Weights of a small image classifier: muon at rate 0.025, 30.5 epochs.
Rows from block 5 of a small image classifier, named by matrix and row number. Rows with one number within an expert belong to one neuron, the router's apart. Each number is 200 + 20 x the weight over its row's rms, rounded and kept within 0 to 999. All counts start at 0.
Before each expert's rows are labels from the 100 images, of 14848, where the router gives the expert most weight on average: "colour at peak" is the nearest of a few named colours to the mean colour under the peak. Only what is clearly more common there than usual is listed. The data: crops of objects in photos (Visual Genome).
# router: router (model.blocks.5.mlp.router.weight, 8x384, trained with AdamW), inputs 0-63
# gate: expert gate (model.blocks.5.mlp.gate, 8x384x384), inputs 0-63
# up: expert up (model.blocks.5.mlp.up, 8x384x384), inputs 0-63
# down: expert down (model.blocks.5.mlp.down, 8x384x384, transposed), outputs 0-63

# expert 7
colour at peak: orange
router.7,217,198,198,235,193,221,225,205,188,224,191,212,221,196,183,190,218,204,171,217,201,209,232,221,241,225,229,204,195,185,219,194,207,181,201,194,205,176,208,176,195,215,229,194,239,216,248,208,264,188,182,166,235,229,205,206,232,192,178,192,208,215,208,206
gate.0,203,180,215,224,194,184,175,206,208,189,168,228,207,176,221,204,184,205,216,215,235,186,192,205,238,211,203,197,201,197,219,192,197,206,200,199,180,188,219,180,203,206,238,205,177,201,189,173,208,171,197,228,246,190,235,176,218,230,201,205,181,194,211,212
up.0,199,212,179,155,203,220,211,196,190,208,232,178,191,233,200,181,219,220,190,188,181,212,200,217,156,166,210,198,207,203,200,198,227,195,212,202,204,209,203,216,197,176,187,201,202,197,204,240,168,222,198,201,148,240,158,224,149,179,205,195,196,209,191,203
down.0,171,213,232,215,226,225,160,239,224,221,163,214,212,189,211,185,200,211,200,167,223,198,215,207,154,246,201,216,203,193,227,211,190,222,217,223,200,187,177,193,200,209,204,215,223,205,203,183,187,218,228,230,177,155,204,191,233,176,217,236,188,186,191,229
gate.1,215,175,144,198,201,223,202,196,192,225,208,199,213,216,189,182,189,162,172,204,219,232,199,241,199,193,180,209,209,183,172,214,183,214,174,184,193,197,163,193,238,210,216,188,151,188,171,199,203,173,180,177,218,220,238,170,232,200,196,181,194,226,206,182
up.1,202,176,172,182,193,197,198,192,193,185,200,215,219,224,187,185,185,172,172,204,218,209,204,238,199,190,192,192,204,192,173,186,191,210,178,185,177,187,176,224,202,208,213,202,165,192,182,205,209,158,183,162,193,210,229,165,239,191,216,183,192,230,226,179
down.1,186,204,201,190,213,197,205,217,195,186,176,199,211,178,215,209,211,171,183,188,197,213,190,183,215,151,198,208,211,191,186,218,198,205,188,239,190,211,162,209,194,162,207,190,228,223,201,168,204,208,229,201,238,172,218,239,199,212,206,194,185,213,230,160
gate.2,220,195,184,178,193,204,203,194,217,210,199,204,208,227,180,218,206,188,194,226,193,185,191,191,198,193,203,205,234,177,186,193,201,218,168,203,188,173,226,187,188,180,210,212,186,150,196,193,217,188,221,219,203,204,228,207,189,214,186,231,232,193,217,218
up.2,229,201,211,225,191,205,220,223,203,188,182,207,175,222,216,219,207,198,207,208,189,187,205,178,172,200,198,205,225,146,192,180,210,209,197,193,198,213,206,224,210,199,192,192,183,172,220,189,207,208,203,215,219,216,212,187,193,182,209,194,190,220,199,204
down.2,222,195,199,186,200,205,209,182,186,210,189,232,195,186,193,180,182,189,228,177,186,191,166,185,207,207,213,204,223,191,213,206,188,189,209,232,218,198,190,224,190,159,171,213,190,203,197,177,222,215,191,187,217,184,207,188,225,193,178,222,192,220,184,191
gate.3,209,190,212,176,200,220,208,215,202,202,199,184,187,169,247,190,141,191,203,200,164,208,194,197,145,200,195,188,208,179,225,200,192,205,179,137,224,169,207,184,213,195,179,179,204,187,217,204,203,179,227,193,208,201,173,195,181,200,226,188,207,216,210,205
up.3,210,199,222,186,216,211,177,213,216,221,193,184,198,208,245,194,154,178,201,202,172,191,200,238,169,170,189,208,188,175,213,207,178,204,172,165,186,163,194,197,215,176,173,164,213,160,185,226,182,160,252,204,199,212,181,174,179,186,234,226,203,208,203,187
down.3,163,167,223,169,173,173,223,187,235,195,196,226,203,189,194,185,177,193,227,236,202,179,178,216,233,201,233,196,217,230,236,203,186,224,189,192,218,204,199,216,169,185,169,170,193,211,171,223,174,153,211,147,218,203,227,217,207,196,201,218,193,189,184,193
gate.4,215,188,184,231,213,199,218,185,197,188,180,214,244,232,178,219,157,179,225,202,235,197,196,209,178,221,205,183,194,193,212,232,214,172,216,194,191,184,237,216,186,222,200,214,187,180,191,189,185,196,226,206,191,204,243,200,205,216,186,205,222,207,198,193
up.4,202,193,190,241,213,178,226,199,182,190,151,206,215,228,184,217,144,192,207,190,229,193,197,222,196,210,202,193,187,185,220,216,183,190,212,197,209,183,233,210,172,234,220,211,187,211,176,212,189,177,208,230,206,210,221,186,203,221,181,187,219,207,206,202
down.4,180,186,217,206,180,185,199,200,224,208,182,183,239,217,190,216,170,153,231,217,171,203,201,208,192,135,204,198,188,172,193,190,204,186,164,204,200,199,224,178,196,188,178,211,193,188,183,193,195,204,220,208,228,189,222,194,253,212,177,221,173,168,171,191
gate.5,236,228,194,233,183,185,165,193,183,206,208,210,190,250,172,210,187,222,217,185,207,194,183,191,173,193,144,187,169,177,202,192,233,217,169,211,165,180,210,188,153,226,182,215,205,218,206,188,213,204,201,167,224,197,193,203,192,225,206,202,210,246,183,199
up.5,187,177,205,173,182,210,254,239,211,192,204,193,196,181,196,177,195,168,233,197,217,192,193,202,244,224,223,209,206,204,230,205,182,181,216,209,234,192,209,171,204,218,222,187,231,174,238,209,194,223,189,193,178,230,239,209,214,191,209,184,197,226,199,191
down.5,256,206,224,191,165,183,233,204,188,164,195,201,222,173,193,197,210,222,172,189,240,200,209,212,171,220,200,214,201,202,147,215,180,226,177,207,208,168,171,190,193,207,203,211,177,156,209,236,190,220,196,210,202,206,248,225,201,224,185,222,203,188,200,203
gate.6,225,213,189,204,232,206,198,196,203,190,201,224,218,174,163,240,226,208,193,205,181,223,190,173,188,184,194,182,200,203,184,199,197,212,206,210,157,236,183,209,203,209,181,180,178,236,207,163,203,214,183,196,180,205,203,195,232,213,192,203,206,216,190,193
up.6,200,245,169,190,189,234,177,187,215,144,223,222,234,201,200,167,223,201,228,211,173,213,248,164,201,173,194,176,184,190,201,188,213,194,216,213,219,207,197,222,199,205,213,195,183,203,218,218,207,213,192,219,197,177,195,175,168,179,212,211,202,217,219,208
down.6,204,210,187,206,186,134,211,205,168,226,193,208,182,170,190,204,240,209,215,184,226,235,184,237,202,192,205,209,230,217,208,205,187,214,221,196,217,182,180,197,221,197,207,218,177,186,182,194,213,172,182,186,164,207,204,194,199,200,167,173,242,192,196,173
gate.7,214,210,217,200,215,184,208,195,164,216,177,181,182,176,165,187,228,190,186,217,195,163,206,185,224,217,207,208,180,172,202,205,182,218,173,206,251,172,204,176,171,203,212,186,208,226,231,195,194,236,207,184,180,230,227,183,184,179,195,208,190,229,243,166
up.7,238,225,198,211,220,179,204,185,173,210,137,184,197,197,172,190,181,199,177,185,193,186,200,201,241,206,209,190,187,182,247,203,185,220,192,197,234,180,183,202,169,194,214,188,212,192,231,165,202,221,208,208,205,196,227,200,183,207,206,219,200,224,203,192
down.7,184,216,186,212,176,236,197,199,208,203,183,202,226,222,232,192,176,166,187,178,210,211,219,221,196,194,217,264,229,189,175,196,207,189,202,191,191,222,172,198,195,207,234,222,220,203,222,207,206,171,208,195,212,173,202,180,192,219,187,200,211,191,170,167
gate.8,212,198,245,206,162,201,195,199,223,253,194,191,176,212,215,194,176,178,215,210,203,183,188,193,210,178,225,235,205,188,173,199,232,200,194,196,219,216,212,188,187,215,213,187,182,207,224,229,207,229,195,226,189,183,217,203,199,208,176,225,179,181,229,200
up.8,207,173,172,159,176,196,171,185,196,191,213,257,237,181,219,224,212,145,226,197,185,175,194,190,197,212,177,218,198,185,156,223,193,182,178,207,168,215,208,185,236,185,186,194,206,244,185,180,201,207,218,210,207,182,192,200,217,214,211,188,179,200,196,190
down.8,227,217,210,183,227,218,202,238,233,200,167,188,166,160,209,199,185,213,201,201,210,196,221,160,207,153,233,229,198,187,232,212,219,201,200,210,225,222,200,170,195,207,237,195,186,226,177,222,179,193,184,222,197,203,194,213,197,244,186,213,188,188,214,209
gate.9,197,204,218,200,232,206,220,209,192,197,176,201,195,220,205,204,220,198,186,218,199,211,203,210,213,237,223,174,180,188,234,206,176,185,183,218,187,169,223,180,184,144,201,220,216,225,151,190,209,186,209,235,200,210,203,175,218,174,234,167,203,237,227,167
up.9,205,182,206,183,193,172,183,215,195,215,193,182,202,168,168,215,176,214,225,176,205,177,202,190,195,207,208,222,205,198,157,191,203,199,221,183,183,207,182,217,228,229,197,181,198,189,229,201,225,213,222,203,232,182,205,229,192,223,156,227,197,154,195,234
down.9,209,189,185,177,196,232,175,222,215,204,176,206,187,202,190,193,217,205,239,196,199,193,183,222,181,199,208,157,230,219,213,184,198,216,188,170,200,212,184,200,206,189,197,221,189,187,227,214,206,218,188,226,196,209,201,208,195,223,188,195,204,243,185,205
gate.10,228,190,218,199,200,209,170,207,199,211,196,202,220,166,192,170,206,194,185,218,191,196,238,236,192,197,236,196,206,200,193,193,206,196,203,210,212,202,213,185,152,239,186,185,182,217,205,178,202,221,181,196,203,198,195,183,224,205,184,194,220,209,182,232
up.10,186,194,188,199,187,180,197,201,182,190,224,191,207,233,231,231,166,209,198,208,207,206,144,200,186,193,188,222,187,215,211,181,218,193,187,195,210,186,186,228,247,180,186,205,214,167,194,211,193,180,235,203,217,208,192,204,209,170,225,239,156,190,188,162
down.10,222,197,150,196,211,191,178,192,199,223,216,198,238,178,194,217,177,205,208,174,218,183,227,200,164,201,224,186,227,183,197,190,198,191,160,201,181,198,170,193,215,227,202,190,209,222,179,198,196,194,191,201,177,178,209,158,194,209,193,205,195,167,214,196

# expert 3
colour at peak: grey
router.3,209,204,184,231,212,189,157,185,208,177,197,210,231,210,202,209,206,209,160,200,189,203,169,190,190,204,193,186,205,243,220,220,234,218,208,179,204,196,184,204,209,191,208,210,197,168,189,226,173,216,203,228,221,163,223,194,207,186,176,230,178,192,216,241
gate.0,200,163,206,205,219,199,198,208,172,166,206,199,204,205,200,200,198,223,228,204,241,210,177,207,182,178,188,201,210,215,161,169,177,193,207,245,145,182,219,194,218,179,254,202,200,171,180,213,211,216,231,193,203,214,182,213,185,178,224,219,197,215,218,206
up.0,189,154,205,198,218,204,213,187,158,160,198,228,223,197,206,229,215,225,207,195,250,243,180,195,194,185,207,223,200,227,159,164,169,211,190,231,184,203,202,188,228,188,239,193,210,165,187,189,200,181,218,202,195,192,200,250,209,207,203,224,172,219,194,194
down.0,196,227,189,186,207,177,209,198,220,220,191,222,209,207,209,218,204,202,199,154,212,189,210,215,223,220,177,191,189,245,181,167,214,204,175,190,186,200,201,234,177,203,183,197,232,170,209,210,177,189,202,179,199,224,180,165,166,189,169,195,212,176,213,192
gate.1,183,189,233,199,204,173,159,240,164,191,176,237,228,163,218,237,181,190,210,174,206,223,192,205,186,205,177,246,207,191,174,181,160,221,210,195,205,205,198,221,187,208,189,195,236,221,198,189,197,201,191,181,196,191,200,198,188,205,181,227,215,241,206,204
up.1,219,212,206,214,214,204,240,172,222,230,225,170,217,227,190,192,246,216,187,238,183,205,189,186,184,221,200,176,202,210,220,209,222,183,158,203,222,187,217,194,218,176,208,210,186,182,228,208,155,215,201,210,221,200,188,194,225,211,210,190,188,157,204,157
down.1,147,180,187,240,179,183,186,164,179,251,196,194,214,179,189,205,205,184,169,216,230,210,190,210,178,190,190,204,189,197,230,193,211,220,221,165,193,179,153,219,207,180,215,200,207,230,220,222,168,208,184,182,213,169,158,228,170,199,207,222,180,171,202,195
gate.2,178,185,169,202,194,197,197,229,197,194,187,226,182,243,195,194,176,208,224,195,178,208,190,233,211,231,207,205,183,209,217,227,202,201,168,192,182,230,209,215,210,199,184,211,207,223,212,206,251,142,216,213,211,169,219,183,194,173,210,181,187,201,221,188
up.2,192,189,191,186,201,208,212,211,182,193,199,200,179,232,211,215,200,201,200,176,177,184,189,220,202,216,209,226,187,213,244,198,196,210,159,181,171,206,218,199,222,206,190,208,225,200,208,203,225,172,211,186,209,152,224,168,188,200,185,204,201,200,218,188
down.2,191,206,190,252,185,181,196,218,197,211,229,164,222,163,212,207,221,190,180,210,206,195,203,169,188,182,206,204,176,189,210,192,219,195,193,209,218,207,222,204,208,225,231,184,186,167,221,170,215,195,222,180,189,205,206,202,225,207,198,211,190,176,189,192
gate.3,179,209,214,216,186,201,183,206,189,198,180,186,210,236,200,193,211,222,186,207,220,203,190,196,205,188,196,238,194,189,219,249,188,226,228,204,208,203,198,194,194,201,215,183,182,171,201,162,202,217,205,202,191,184,175,256,185,228,186,234,194,228,201,206
up.3,213,218,194,223,215,196,184,195,217,196,201,177,189,233,214,207,245,215,212,209,199,194,222,211,202,188,173,250,209,205,182,260,223,229,239,206,221,180,201,173,203,194,208,206,170,164,215,166,188,225,213,234,171,189,152,221,193,220,222,211,190,210,174,208
down.3,204,228,225,192,175,211,177,203,223,181,185,200,210,215,195,189,225,205,179,171,178,167,185,207,211,163,200,200,249,202,227,228,252,225,214,216,172,182,198,204,211,184,190,212,227,232,232,221,168,204,191,193,199,210,223,197,196,163,177,189,179,209,193,225
gate.4,182,218,188,175,214,188,200,177,212,166,221,177,194,178,246,227,200,184,177,177,189,213,194,204,215,190,222,237,165,228,204,226,175,205,229,164,209,227,211,196,202,215,225,202,205,177,208,195,201,213,222,220,158,155,211,186,178,175,220,197,168,260,193,182
up.4,218,189,203,229,168,222,186,231,216,202,191,233,190,199,143,191,166,207,216,228,202,196,206,200,179,177,217,166,229,164,196,179,230,219,154,227,218,177,202,189,206,189,175,193,219,221,205,171,196,191,202,188,239,219,199,199,251,197,194,208,232,171,187,203
down.4,178,168,172,139,226,178,189,245,185,228,196,180,171,204,200,197,200,185,174,203,206,189,161,195,218,216,185,208,211,203,169,186,207,185,197,217,250,211,219,205,193,213,214,211,240,215,191,218,205,201,215,199,233,181,195,217,193,186,214,176,217,191,222,196
gate.5,179,224,207,174,240,194,181,218,223,235,210,184,244,200,197,180,173,205,193,201,227,205,214,206,167,224,241,205,206,214,205,220,209,184,183,238,194,225,207,199,181,183,241,170,219,183,206,191,198,184,220,182,209,186,203,179,165,224,211,185,207,165,195,214
up.5,198,200,224,197,177,212,176,219,217,202,198,227,212,204,212,200,204,230,201,206,212,210,182,208,196,202,206,207,161,215,233,218,196,181,215,134,229,228,209,190,201,209,194,211,203,187,196,209,213,182,205,202,172,184,213,236,191,210,199,200,209,172,198,189
down.5,182,248,224,210,215,231,201,195,202,207,193,217,183,170,195,184,227,208,212,247,194,217,225,214,220,183,167,225,189,197,205,162,194,216,195,236,156,220,203,160,182,209,192,239,206,218,195,203,187,179,166,216,181,180,189,166,193,186,187,203,205,200,204,207
gate.6,186,190,188,221,216,252,205,207,243,211,206,165,188,163,203,203,198,188,190,209,215,207,221,189,175,202,207,192,196,228,193,204,200,179,191,186,187,196,193,185,181,200,198,191,233,191,218,201,176,214,199,206,192,179,226,202,198,185,200,171,171,205,159,179
up.6,216,194,190,213,227,232,223,214,243,200,225,195,228,224,209,145,201,184,220,209,186,199,180,146,169,168,180,214,205,184,197,230,193,211,233,170,184,214,214,198,188,240,214,221,233,191,214,210,217,199,190,224,191,202,173,216,228,204,188,199,216,149,177,199
down.6,190,207,175,222,188,199,210,199,209,181,237,200,198,201,238,231,216,225,223,193,202,175,210,207,204,165,223,190,208,205,235,204,220,220,273,196,217,187,201,213,214,212,206,195,194,199,180,199,176,216,227,209,213,207,202,213,162,203,196,193,190,202,207,168
gate.7,200,220,201,209,162,192,224,190,224,200,183,240,229,205,195,190,194,171,199,225,207,184,214,202,231,192,194,197,222,193,207,198,201,233,181,228,165,232,205,216,206,185,222,189,198,189,232,200,189,161,214,196,241,167,197,185,214,193,200,239,174,214,181,221
up.7,199,153,231,189,218,185,198,212,194,189,194,195,213,228,187,213,210,189,217,204,238,226,147,231,176,173,215,201,197,172,179,206,214,170,197,170,212,211,210,175,223,194,197,216,210,210,146,181,193,199,201,216,207,220,185,196,174,184,206,190,251,170,207,216
down.7,182,206,204,201,226,211,201,182,172,241,182,256,178,209,219,197,231,233,234,208,197,199,191,163,227,189,227,213,197,200,217,213,205,201,195,209,156,218,227,191,213,185,197,181,208,187,206,216,181,167,208,218,227,209,236,193,201,214,185,192,204,208,194,160
gate.8,183,200,210,220,219,228,164,204,222,243,200,225,228,242,178,166,201,222,210,195,211,176,160,183,160,207,192,216,180,177,175,209,178,232,186,221,194,215,187,207,190,189,215,201,190,182,204,190,210,222,209,235,229,218,186,216,203,205,187,216,182,224,178,225
up.8,153,186,196,214,219,242,183,197,192,221,204,230,207,230,172,156,191,237,211,208,210,200,186,171,169,201,209,203,187,195,177,183,186,233,211,223,223,204,168,227,215,172,214,189,196,181,215,193,197,219,210,222,215,216,183,210,223,217,191,217,172,203,196,231
down.8,196,228,210,202,173,211,176,199,205,207,213,193,212,183,183,231,199,198,192,197,202,198,253,188,168,201,185,212,178,163,177,190,235,203,210,191,191,205,201,221,225,182,200,193,204,221,196,164,191,211,217,234,221,202,209,191,196,171,192,188,199,158,201,185
gate.9,169,175,218,224,182,225,193,204,216,204,219,202,190,222,184,186,232,193,183,180,183,185,182,181,203,237,227,200,203,170,207,203,210,210,194,226,224,205,220,207,184,220,162,197,175,220,146,221,183,238,225,190,211,205,191,188,185,209,187,214,233,211,214,194
up.9,188,174,211,230,209,208,200,228,225,193,225,196,231,169,201,179,189,214,170,157,192,188,214,217,204,222,217,200,235,169,199,200,218,204,223,218,191,193,239,179,213,184,191,178,187,210,192,171,194,203,220,237,186,197,201,197,178,197,136,190,237,217,196,172
down.9,205,187,202,208,206,178,240,140,193,184,197,217,197,232,213,217,179,202,202,208,223,191,159,195,211,209,217,163,201,198,212,213,182,212,183,206,193,201,187,196,203,202,191,215,188,164,188,214,234,185,199,191,227,197,196,211,199,211,184,224,194,190,239,200
gate.10,166,214,186,169,218,205,217,197,188,202,223,204,198,218,165,196,186,205,213,196,227,199,206,212,215,213,238,170,221,172,191,188,213,182,215,162,205,166,188,210,171,200,173,175,191,210,207,215,201,195,210,220,197,221,227,197,197,190,221,184,220,190,232,243
up.10,236,180,205,231,169,196,189,201,205,183,175,222,189,178,221,211,217,187,191,193,174,195,189,188,184,169,171,211,186,213,224,191,204,197,171,227,191,223,205,183,230,219,223,208,193,195,189,180,222,220,186,199,201,187,195,194,195,201,174,221,170,183,169,167
down.10,213,222,195,208,200,192,158,217,214,187,194,169,189,209,201,214,178,223,224,180,229,202,221,212,162,178,204,189,180,192,195,207,234,210,215,186,193,191,230,213,196,218,192,215,218,184,225,249,195,201,189,181,171,211,248,200,200,184,172,178,169,227,202,200

# expert 6
colour at peak: white
router.6,188,189,204,196,190,208,214,182,178,215,189,176,216,168,182,178,218,223,187,198,183,191,176,216,214,226,205,203,180,209,192,159,206,210,230,238,187,200,190,252,238,181,195,198,188,179,228,210,232,227,187,220,185,214,193,203,172,213,159,171,228,212,153,168
gate.0,212,273,204,200,204,218,206,170,164,226,200,196,211,207,159,179,214,185,216,222,202,196,188,218,206,197,202,213,200,198,197,213,244,189,217,209,182,176,212,179,196,214,192,202,229,187,212,155,200,197,218,177,181,237,225,219,219,217,182,177,199,219,187,205
up.0,205,135,188,209,209,199,194,209,206,177,201,179,199,213,196,209,190,185,228,211,178,195,205,189,200,204,184,209,200,211,197,192,164,211,206,211,225,238,197,167,212,205,203,195,178,217,186,189,185,218,176,227,211,183,186,189,209,181,245,226,192,192,222,171
down.0,180,200,189,213,201,198,223,202,191,217,188,219,223,198,195,201,163,186,217,215,182,224,208,193,200,221,144,211,205,212,190,198,197,231,181,203,216,191,195,220,180,169,233,196,213,221,211,201,188,187,232,186,227,211,226,204,193,189,158,200,210,220,207,213
gate.1,160,196,194,174,178,182,210,247,199,185,205,173,186,192,186,198,195,240,218,232,188,206,187,198,190,195,236,227,209,200,229,146,161,175,214,208,174,205,225,197,194,221,198,208,178,177,212,220,219,225,196,209,204,210,200,218,192,165,150,171,208,202,181,143
up.1,195,204,199,184,207,173,213,221,207,199,215,224,187,239,180,203,206,231,210,238,212,218,193,231,172,183,225,209,188,196,222,158,202,206,218,239,177,187,230,195,197,177,197,185,171,163,193,202,207,184,223,214,194,191,193,223,207,183,147,190,179,203,165,170
down.1,188,209,228,197,213,182,245,216,176,187,161,212,162,202,194,196,201,195,198,218,216,191,219,199,212,166,177,217,232,231,204,227,206,166,196,221,188,174,205,210,200,205,206,252,193,203,207,219,186,214,215,196,200,186,193,221,186,181,223,227,201,192,188,223
gate.2,216,221,176,219,180,178,200,183,199,234,170,207,179,193,198,191,194,187,219,216,215,198,210,200,192,204,184,177,254,227,198,184,180,196,191,199,185,182,182,194,200,194,193,201,186,208,185,167,186,182,191,193,187,217,172,231,203,199,208,183,177,168,224,195
up.2,159,194,201,155,165,182,185,195,212,173,255,184,212,211,238,204,216,163,171,196,175,190,192,196,202,203,214,214,210,219,217,213,217,203,215,200,205,216,213,208,180,198,207,204,206,200,194,238,179,185,197,217,229,199,215,180,177,165,174,226,208,225,236,180
down.2,197,157,181,189,238,167,177,221,173,161,208,157,218,214,189,229,215,187,206,199,192,190,212,230,178,207,216,222,192,196,204,205,164,178,221,181,226,190,180,176,222,199,203,206,204,177,174,200,199,232,198,227,197,196,194,211,177,176,219,223,233,219,190,192
gate.3,223,182,156,180,215,231,241,223,203,201,205,185,212,179,185,176,212,181,188,206,199,198,192,237,201,196,212,212,201,236,223,235,204,193,231,207,170,170,198,206,189,191,209,201,189,203,194,190,232,212,197,196,178,211,187,201,214,230,170,213,212,217,217,194
up.3,232,175,160,197,207,209,249,240,192,188,218,175,198,207,188,207,201,184,193,197,187,187,182,225,222,218,197,226,197,240,217,224,200,203,241,195,176,180,170,209,192,170,207,195,204,192,219,181,212,203,209,199,176,209,221,191,236,227,176,208,226,204,205,188
down.3,177,202,244,221,192,230,215,198,207,215,198,231,235,194,195,192,193,192,230,183,183,233,206,198,202,207,219,189,213,179,171,216,190,197,159,188,221,196,202,240,216,221,180,216,231,178,219,198,206,192,213,209,200,227,218,197,193,189,221,218,204,214,222,224
gate.4,204,206,199,220,208,224,213,162,201,212,196,198,195,214,182,177,236,182,188,215,197,242,180,222,216,208,193,219,170,194,194,212,186,196,220,194,169,203,205,202,219,210,154,194,198,190,182,216,213,207,169,195,208,255,187,207,207,188,235,180,236,234,220,224
up.4,204,227,214,225,216,201,216,163,206,202,214,198,190,196,186,184,215,210,186,220,191,231,161,212,200,188,172,224,179,177,191,211,197,216,220,206,180,182,208,165,203,257,157,201,209,201,197,207,179,218,169,199,223,235,172,203,211,210,199,183,238,245,205,234
down.4,261,183,211,187,210,192,217,166,215,199,208,190,201,214,206,206,214,197,214,182,175,179,203,168,193,180,216,195,223,198,225,217,214,209,223,201,193,190,191,198,192,188,196,184,185,224,211,207,219,165,195,203,187,171,223,206,212,196,202,199,236,205,227,167
gate.5,196,174,200,206,187,189,197,154,238,205,188,218,179,167,211,200,208,200,233,198,222,196,197,171,191,212,212,230,217,219,202,205,225,208,179,186,192,173,180,193,199,203,208,215,230,171,197,169,169,195,192,202,196,207,167,157,215,214,204,189,191,208,198,188
up.5,225,181,202,202,185,209,191,173,236,172,211,221,157,154,202,194,186,209,222,196,231,178,188,151,167,209,216,212,208,222,209,196,214,182,191,186,217,188,170,171,206,199,195,196,235,186,211,191,200,188,186,189,213,217,203,180,206,192,196,186,191,203,198,179
down.5,177,192,196,188,204,169,195,207,192,200,217,189,191,229,226,199,191,201,231,199,209,202,206,221,240,210,159,204,179,201,210,194,186,197,209,201,196,196,217,210,237,202,163,242,204,194,177,216,174,153,248,176,220,205,152,176,180,184,193,202,180,191,185,201
gate.6,218,180,198,211,224,198,211,238,205,228,157,237,166,163,197,177,216,203,214,218,182,174,163,207,181,200,185,202,178,230,203,158,213,184,227,201,203,215,225,164,205,208,222,200,239,184,218,217,209,192,192,164,231,214,232,200,213,176,204,213,204,165,192,179
up.6,222,201,199,219,189,160,227,226,215,224,159,200,190,199,197,192,188,172,222,191,205,177,162,190,184,216,197,203,200,246,191,168,218,191,200,205,220,233,238,185,198,205,194,199,173,183,178,192,185,218,194,186,208,201,224,185,225,176,212,205,189,157,166,206
down.6,260,197,189,179,181,201,225,213,182,217,190,215,220,212,186,187,226,193,166,225,198,189,225,211,215,186,203,268,227,182,209,177,180,191,208,216,220,203,198,177,176,217,189,200,209,180,210,203,203,212,199,230,161,189,188,219,190,198,168,189,179,191,222,188
gate.7,158,194,203,219,185,192,194,195,144,187,183,226,232,141,211,244,231,205,204,201,215,186,192,149,203,174,194,207,215,192,192,169,187,225,215,213,185,212,231,204,227,211,193,197,211,187,204,178,238,166,194,203,202,178,241,182,229,234,166,199,171,185,202,184
up.7,172,189,216,210,163,189,205,190,190,206,181,229,201,189,230,200,191,189,194,204,191,203,196,189,253,209,205,196,159,218,223,196,212,191,238,201,174,182,181,202,217,147,186,179,179,197,238,196,230,193,204,204,194,235,205,225,247,193,216,190,157,207,203,209
down.7,196,184,202,227,181,225,197,160,224,187,215,247,213,192,195,235,246,197,179,201,206,201,186,212,210,199,192,197,202,200,180,257,194,181,211,216,178,183,174,191,197,184,198,172,222,192,208,194,201,199,210,205,225,193,220,199,215,167,170,226,236,184,176,169
gate.8,198,183,198,176,197,195,195,188,194,210,212,220,215,172,192,246,189,191,180,215,197,204,206,238,187,196,196,196,208,223,193,195,207,198,177,191,177,193,226,198,197,210,211,205,204,198,178,197,177,194,208,227,224,204,218,178,222,198,200,241,186,191,189,231
up.8,183,186,218,187,177,190,172,236,221,175,193,196,230,205,202,235,154,193,164,214,167,191,199,216,204,222,216,203,218,216,196,196,199,186,167,191,211,186,178,200,203,194,205,204,243,200,187,207,199,190,204,220,192,217,240,222,235,198,200,209,171,186,198,242
down.8,232,215,214,214,177,193,195,206,211,185,221,216,238,192,225,226,208,204,223,212,225,201,196,204,211,199,216,211,193,234,203,218,197,216,207,188,200,226,184,184,172,221,206,208,156,205,197,239,189,226,243,234,199,190,197,182,203,219,200,213,202,195,210,184
gate.9,184,176,177,197,195,174,203,183,219,182,195,207,215,210,188,174,198,216,215,218,197,214,189,249,193,193,211,198,197,221,189,205,188,225,196,214,204,176,196,221,179,147,203,213,194,231,207,184,188,181,216,200,198,241,178,203,198,215,210,202,233,216,215,219
up.9,214,153,199,177,217,205,212,186,205,189,216,174,224,208,182,177,198,176,242,236,203,204,208,209,182,208,197,202,205,188,213,154,198,231,160,225,217,183,161,229,151,170,230,182,224,195,214,205,177,209,223,213,197,216,176,184,186,217,214,205,200,190,195,201
down.9,224,214,217,207,203,177,197,200,204,221,194,200,221,178,192,211,221,166,212,194,201,200,204,241,178,235,197,153,175,196,202,184,219,214,181,169,201,237,183,169,216,200,217,177,213,202,183,234,197,221,185,234,205,173,188,185,185,193,215,236,222,220,203,220
gate.10,190,152,193,184,230,217,227,187,208,192,183,212,190,185,190,224,192,209,192,214,190,189,221,195,188,196,194,220,207,189,160,210,204,174,228,223,201,192,191,195,220,222,216,168,203,208,174,208,198,209,220,193,185,215,200,216,200,214,178,173,192,193,226,170
up.10,211,189,176,199,176,213,182,182,207,175,150,202,222,149,200,206,199,176,206,220,216,192,213,143,216,201,172,172,193,163,175,219,225,199,173,196,182,224,219,196,201,219,186,214,188,208,160,201,193,219,213,182,185,185,197,226,196,205,230,201,175,173,185,181
down.10,207,179,214,171,202,194,203,202,213,217,203,190,216,187,188,189,203,208,223,221,215,213,226,180,192,238,205,214,209,194,215,194,195,219,184,180,177,170,175,185,176,182,182,263,206,202,220,197,205,207,201,207,207,207,191,223,228,156,221,165,178,174,214,196